A small image classifier, trained from scratch.
Model: 6.82M parameters, 32-pixel images, arch resnet, norm layernorm, activation relu, depths [4, 7, 4], widths [64, 128, 256].
Rows from block 8 of a small image classifier, named by matrix and row number. Rows with one number belong to one channel. Each number is 500 + 25 x the weight over its row's rms, rounded and kept within 0 to 999. All counts start at 0. Numbers have three digits each.
After each channel's rows are labels from the 100 images, of 14976, where the channel reaches its highest value: "responds to" is what is common among them. Only what is clearly more common there than usual is listed. The data: photos of plants, animals and fungi (iNaturalist).
# convs0: first 3x3 conv (model.blocks.8.convs.0.weight, 128x128x3x3, each kernel summed), inputs 64-127
# convs1: second 3x3 conv (model.blocks.8.convs.1.weight, 128x128x3x3, transposed, each kernel summed), outputs 64-127

convs0.29:470536488501481477495465516494445481497528501470521503487535485486492485501511453525500496534498508511455486512490528481506515523483500486531468492430557438481504471491495439504481500499505494
convs1.29:485554508472453518456466521500471532486515528492477526518516505495455505513484509520469490545456456489504507529526520511514485533512514478500470520474545444507463516496510472466501465517516498
responds to: phylum Arthropoda; class Insecta

convs0.74:512522545506545535506522491539500529535519491478505535485522536535465516506541496532495512521526521480532477528540525496510512519517522561498532502530504495508539466513501521540475484540465518
convs1.74:535511438489549501501502522567521519509509525515516527522510499508517547500513518545522523468501507557516529512503538507497514525518523506526492530512499523523505538516526447506517493528541553
responds to: phylum Arthropoda; class Insecta; family: Syrphidae

convs0.52:518552513500518528512503475505517498490450472506479500503471513487517496475528517531476502529469556509492450501459469466521463540505494483542457483494534438509482544509499528473472503487548527
convs1.52:488480501428454484426493496495481519491502508476493527503498498502494490488507507501493481514469510488500485505477470511494506516526486474496497545503518433486501483489492484499518482492495504
responds to: order Odonata

convs0.19:538518519494510529491490493534537505519481493509475522533490517462475472519541492480493474498500510498529457517493472524539485465492485486512494480496506521537529484504496564514483443503503506
convs1.19:403509535463511477474492495494510491492510515492506509504477520503515514525520500490508482473524511484470524519463511481489508519499515469492520517503494531497565502541473456526541498486513509
responds to: phylum Chordata; class Aves

convs0.51:496441483492501505494546519483518506474488493466497476503536474494467496484485494486516510512480525513500506560485498516513519501491478497478510499476486472484488452483510475511489498479475467
convs1.51:478467492509485481517474472495489475482476455483471461468549492492510478469488461468498472493506493464490507482504484465470481498470474486481492445502509497469485449480478499489497505475470488
responds to: class Insecta; phylum Arthropoda; order Lepidoptera

convs0.54:529466499497498467491495458548528523495446501487505478480504504484466523462500515481509517504450502474472482523474500469545484500502467515497504470508479498493473484504472516503433478502498536
convs1.54:436474499506489456509470499477495534491480500485508486478509507493498501500445500500484530480501496502469489487514498477460511525488515459486532479504470540516501520550458476512549509480478531
responds to: class Aves; order Charadriiformes

convs0.99:534526530490510545495487492533535539526499505481509507548531514452511515516505511487499487517497515511539470495500459508537488473512489472470514513496512533535513489512481550504499456514486502
convs1.99:367494520451507492457504489502514482519510496487499507500475509499516514512482495478502499506529493509528526503507509477488464520493509470497510510511477545494543500534485466557566502500492503
responds to: phylum Chordata; order Anseriformes; family: Anatidae

convs0.46:523494560496514538492506539516480519532509463516527533525515536566466512515511492516518517538516493464562506528508511524487508526476551554517540513518493493507524483495516546507496532533498519
convs1.46:489427479460474525456497459482456498492491488499468500460468501506477458476495502471499483497482519488461504474487505526489503502488492448504482506463467481485557488514511483500497491483473501
responds to: order Charadriiformes

convs0.12:479530463501491478510529535512469538521526472476518495457519495481514475518511445499475486532523524495514477518460467501505489486452503488514500524451535498471467472493488462506457485532493463
convs1.12:510515509474476497456493501522484519481477499473483503488543465488457486489481502495454499491454487505510490481528493510497472546500507533523527512463471449496455513462483467521475471495511516
responds to: phylum Arthropoda; class Insecta; order Lepidoptera

convs0.93:491466532476500481464502490491502536486488531470482516477545504510501537471494525477518491472492493483438507512475496479522516464486513514510482496494439494515506484478491453539483514447506466
convs1.93:490438500489516461501494469518508475494472471469501471472542463473492494457511485464495460500505539499485487460489478487480476481481466509486508475496457495481502472485465487508469515465465476
responds to: phylum Arthropoda; class Insecta; text has "bee"; order: Hymenoptera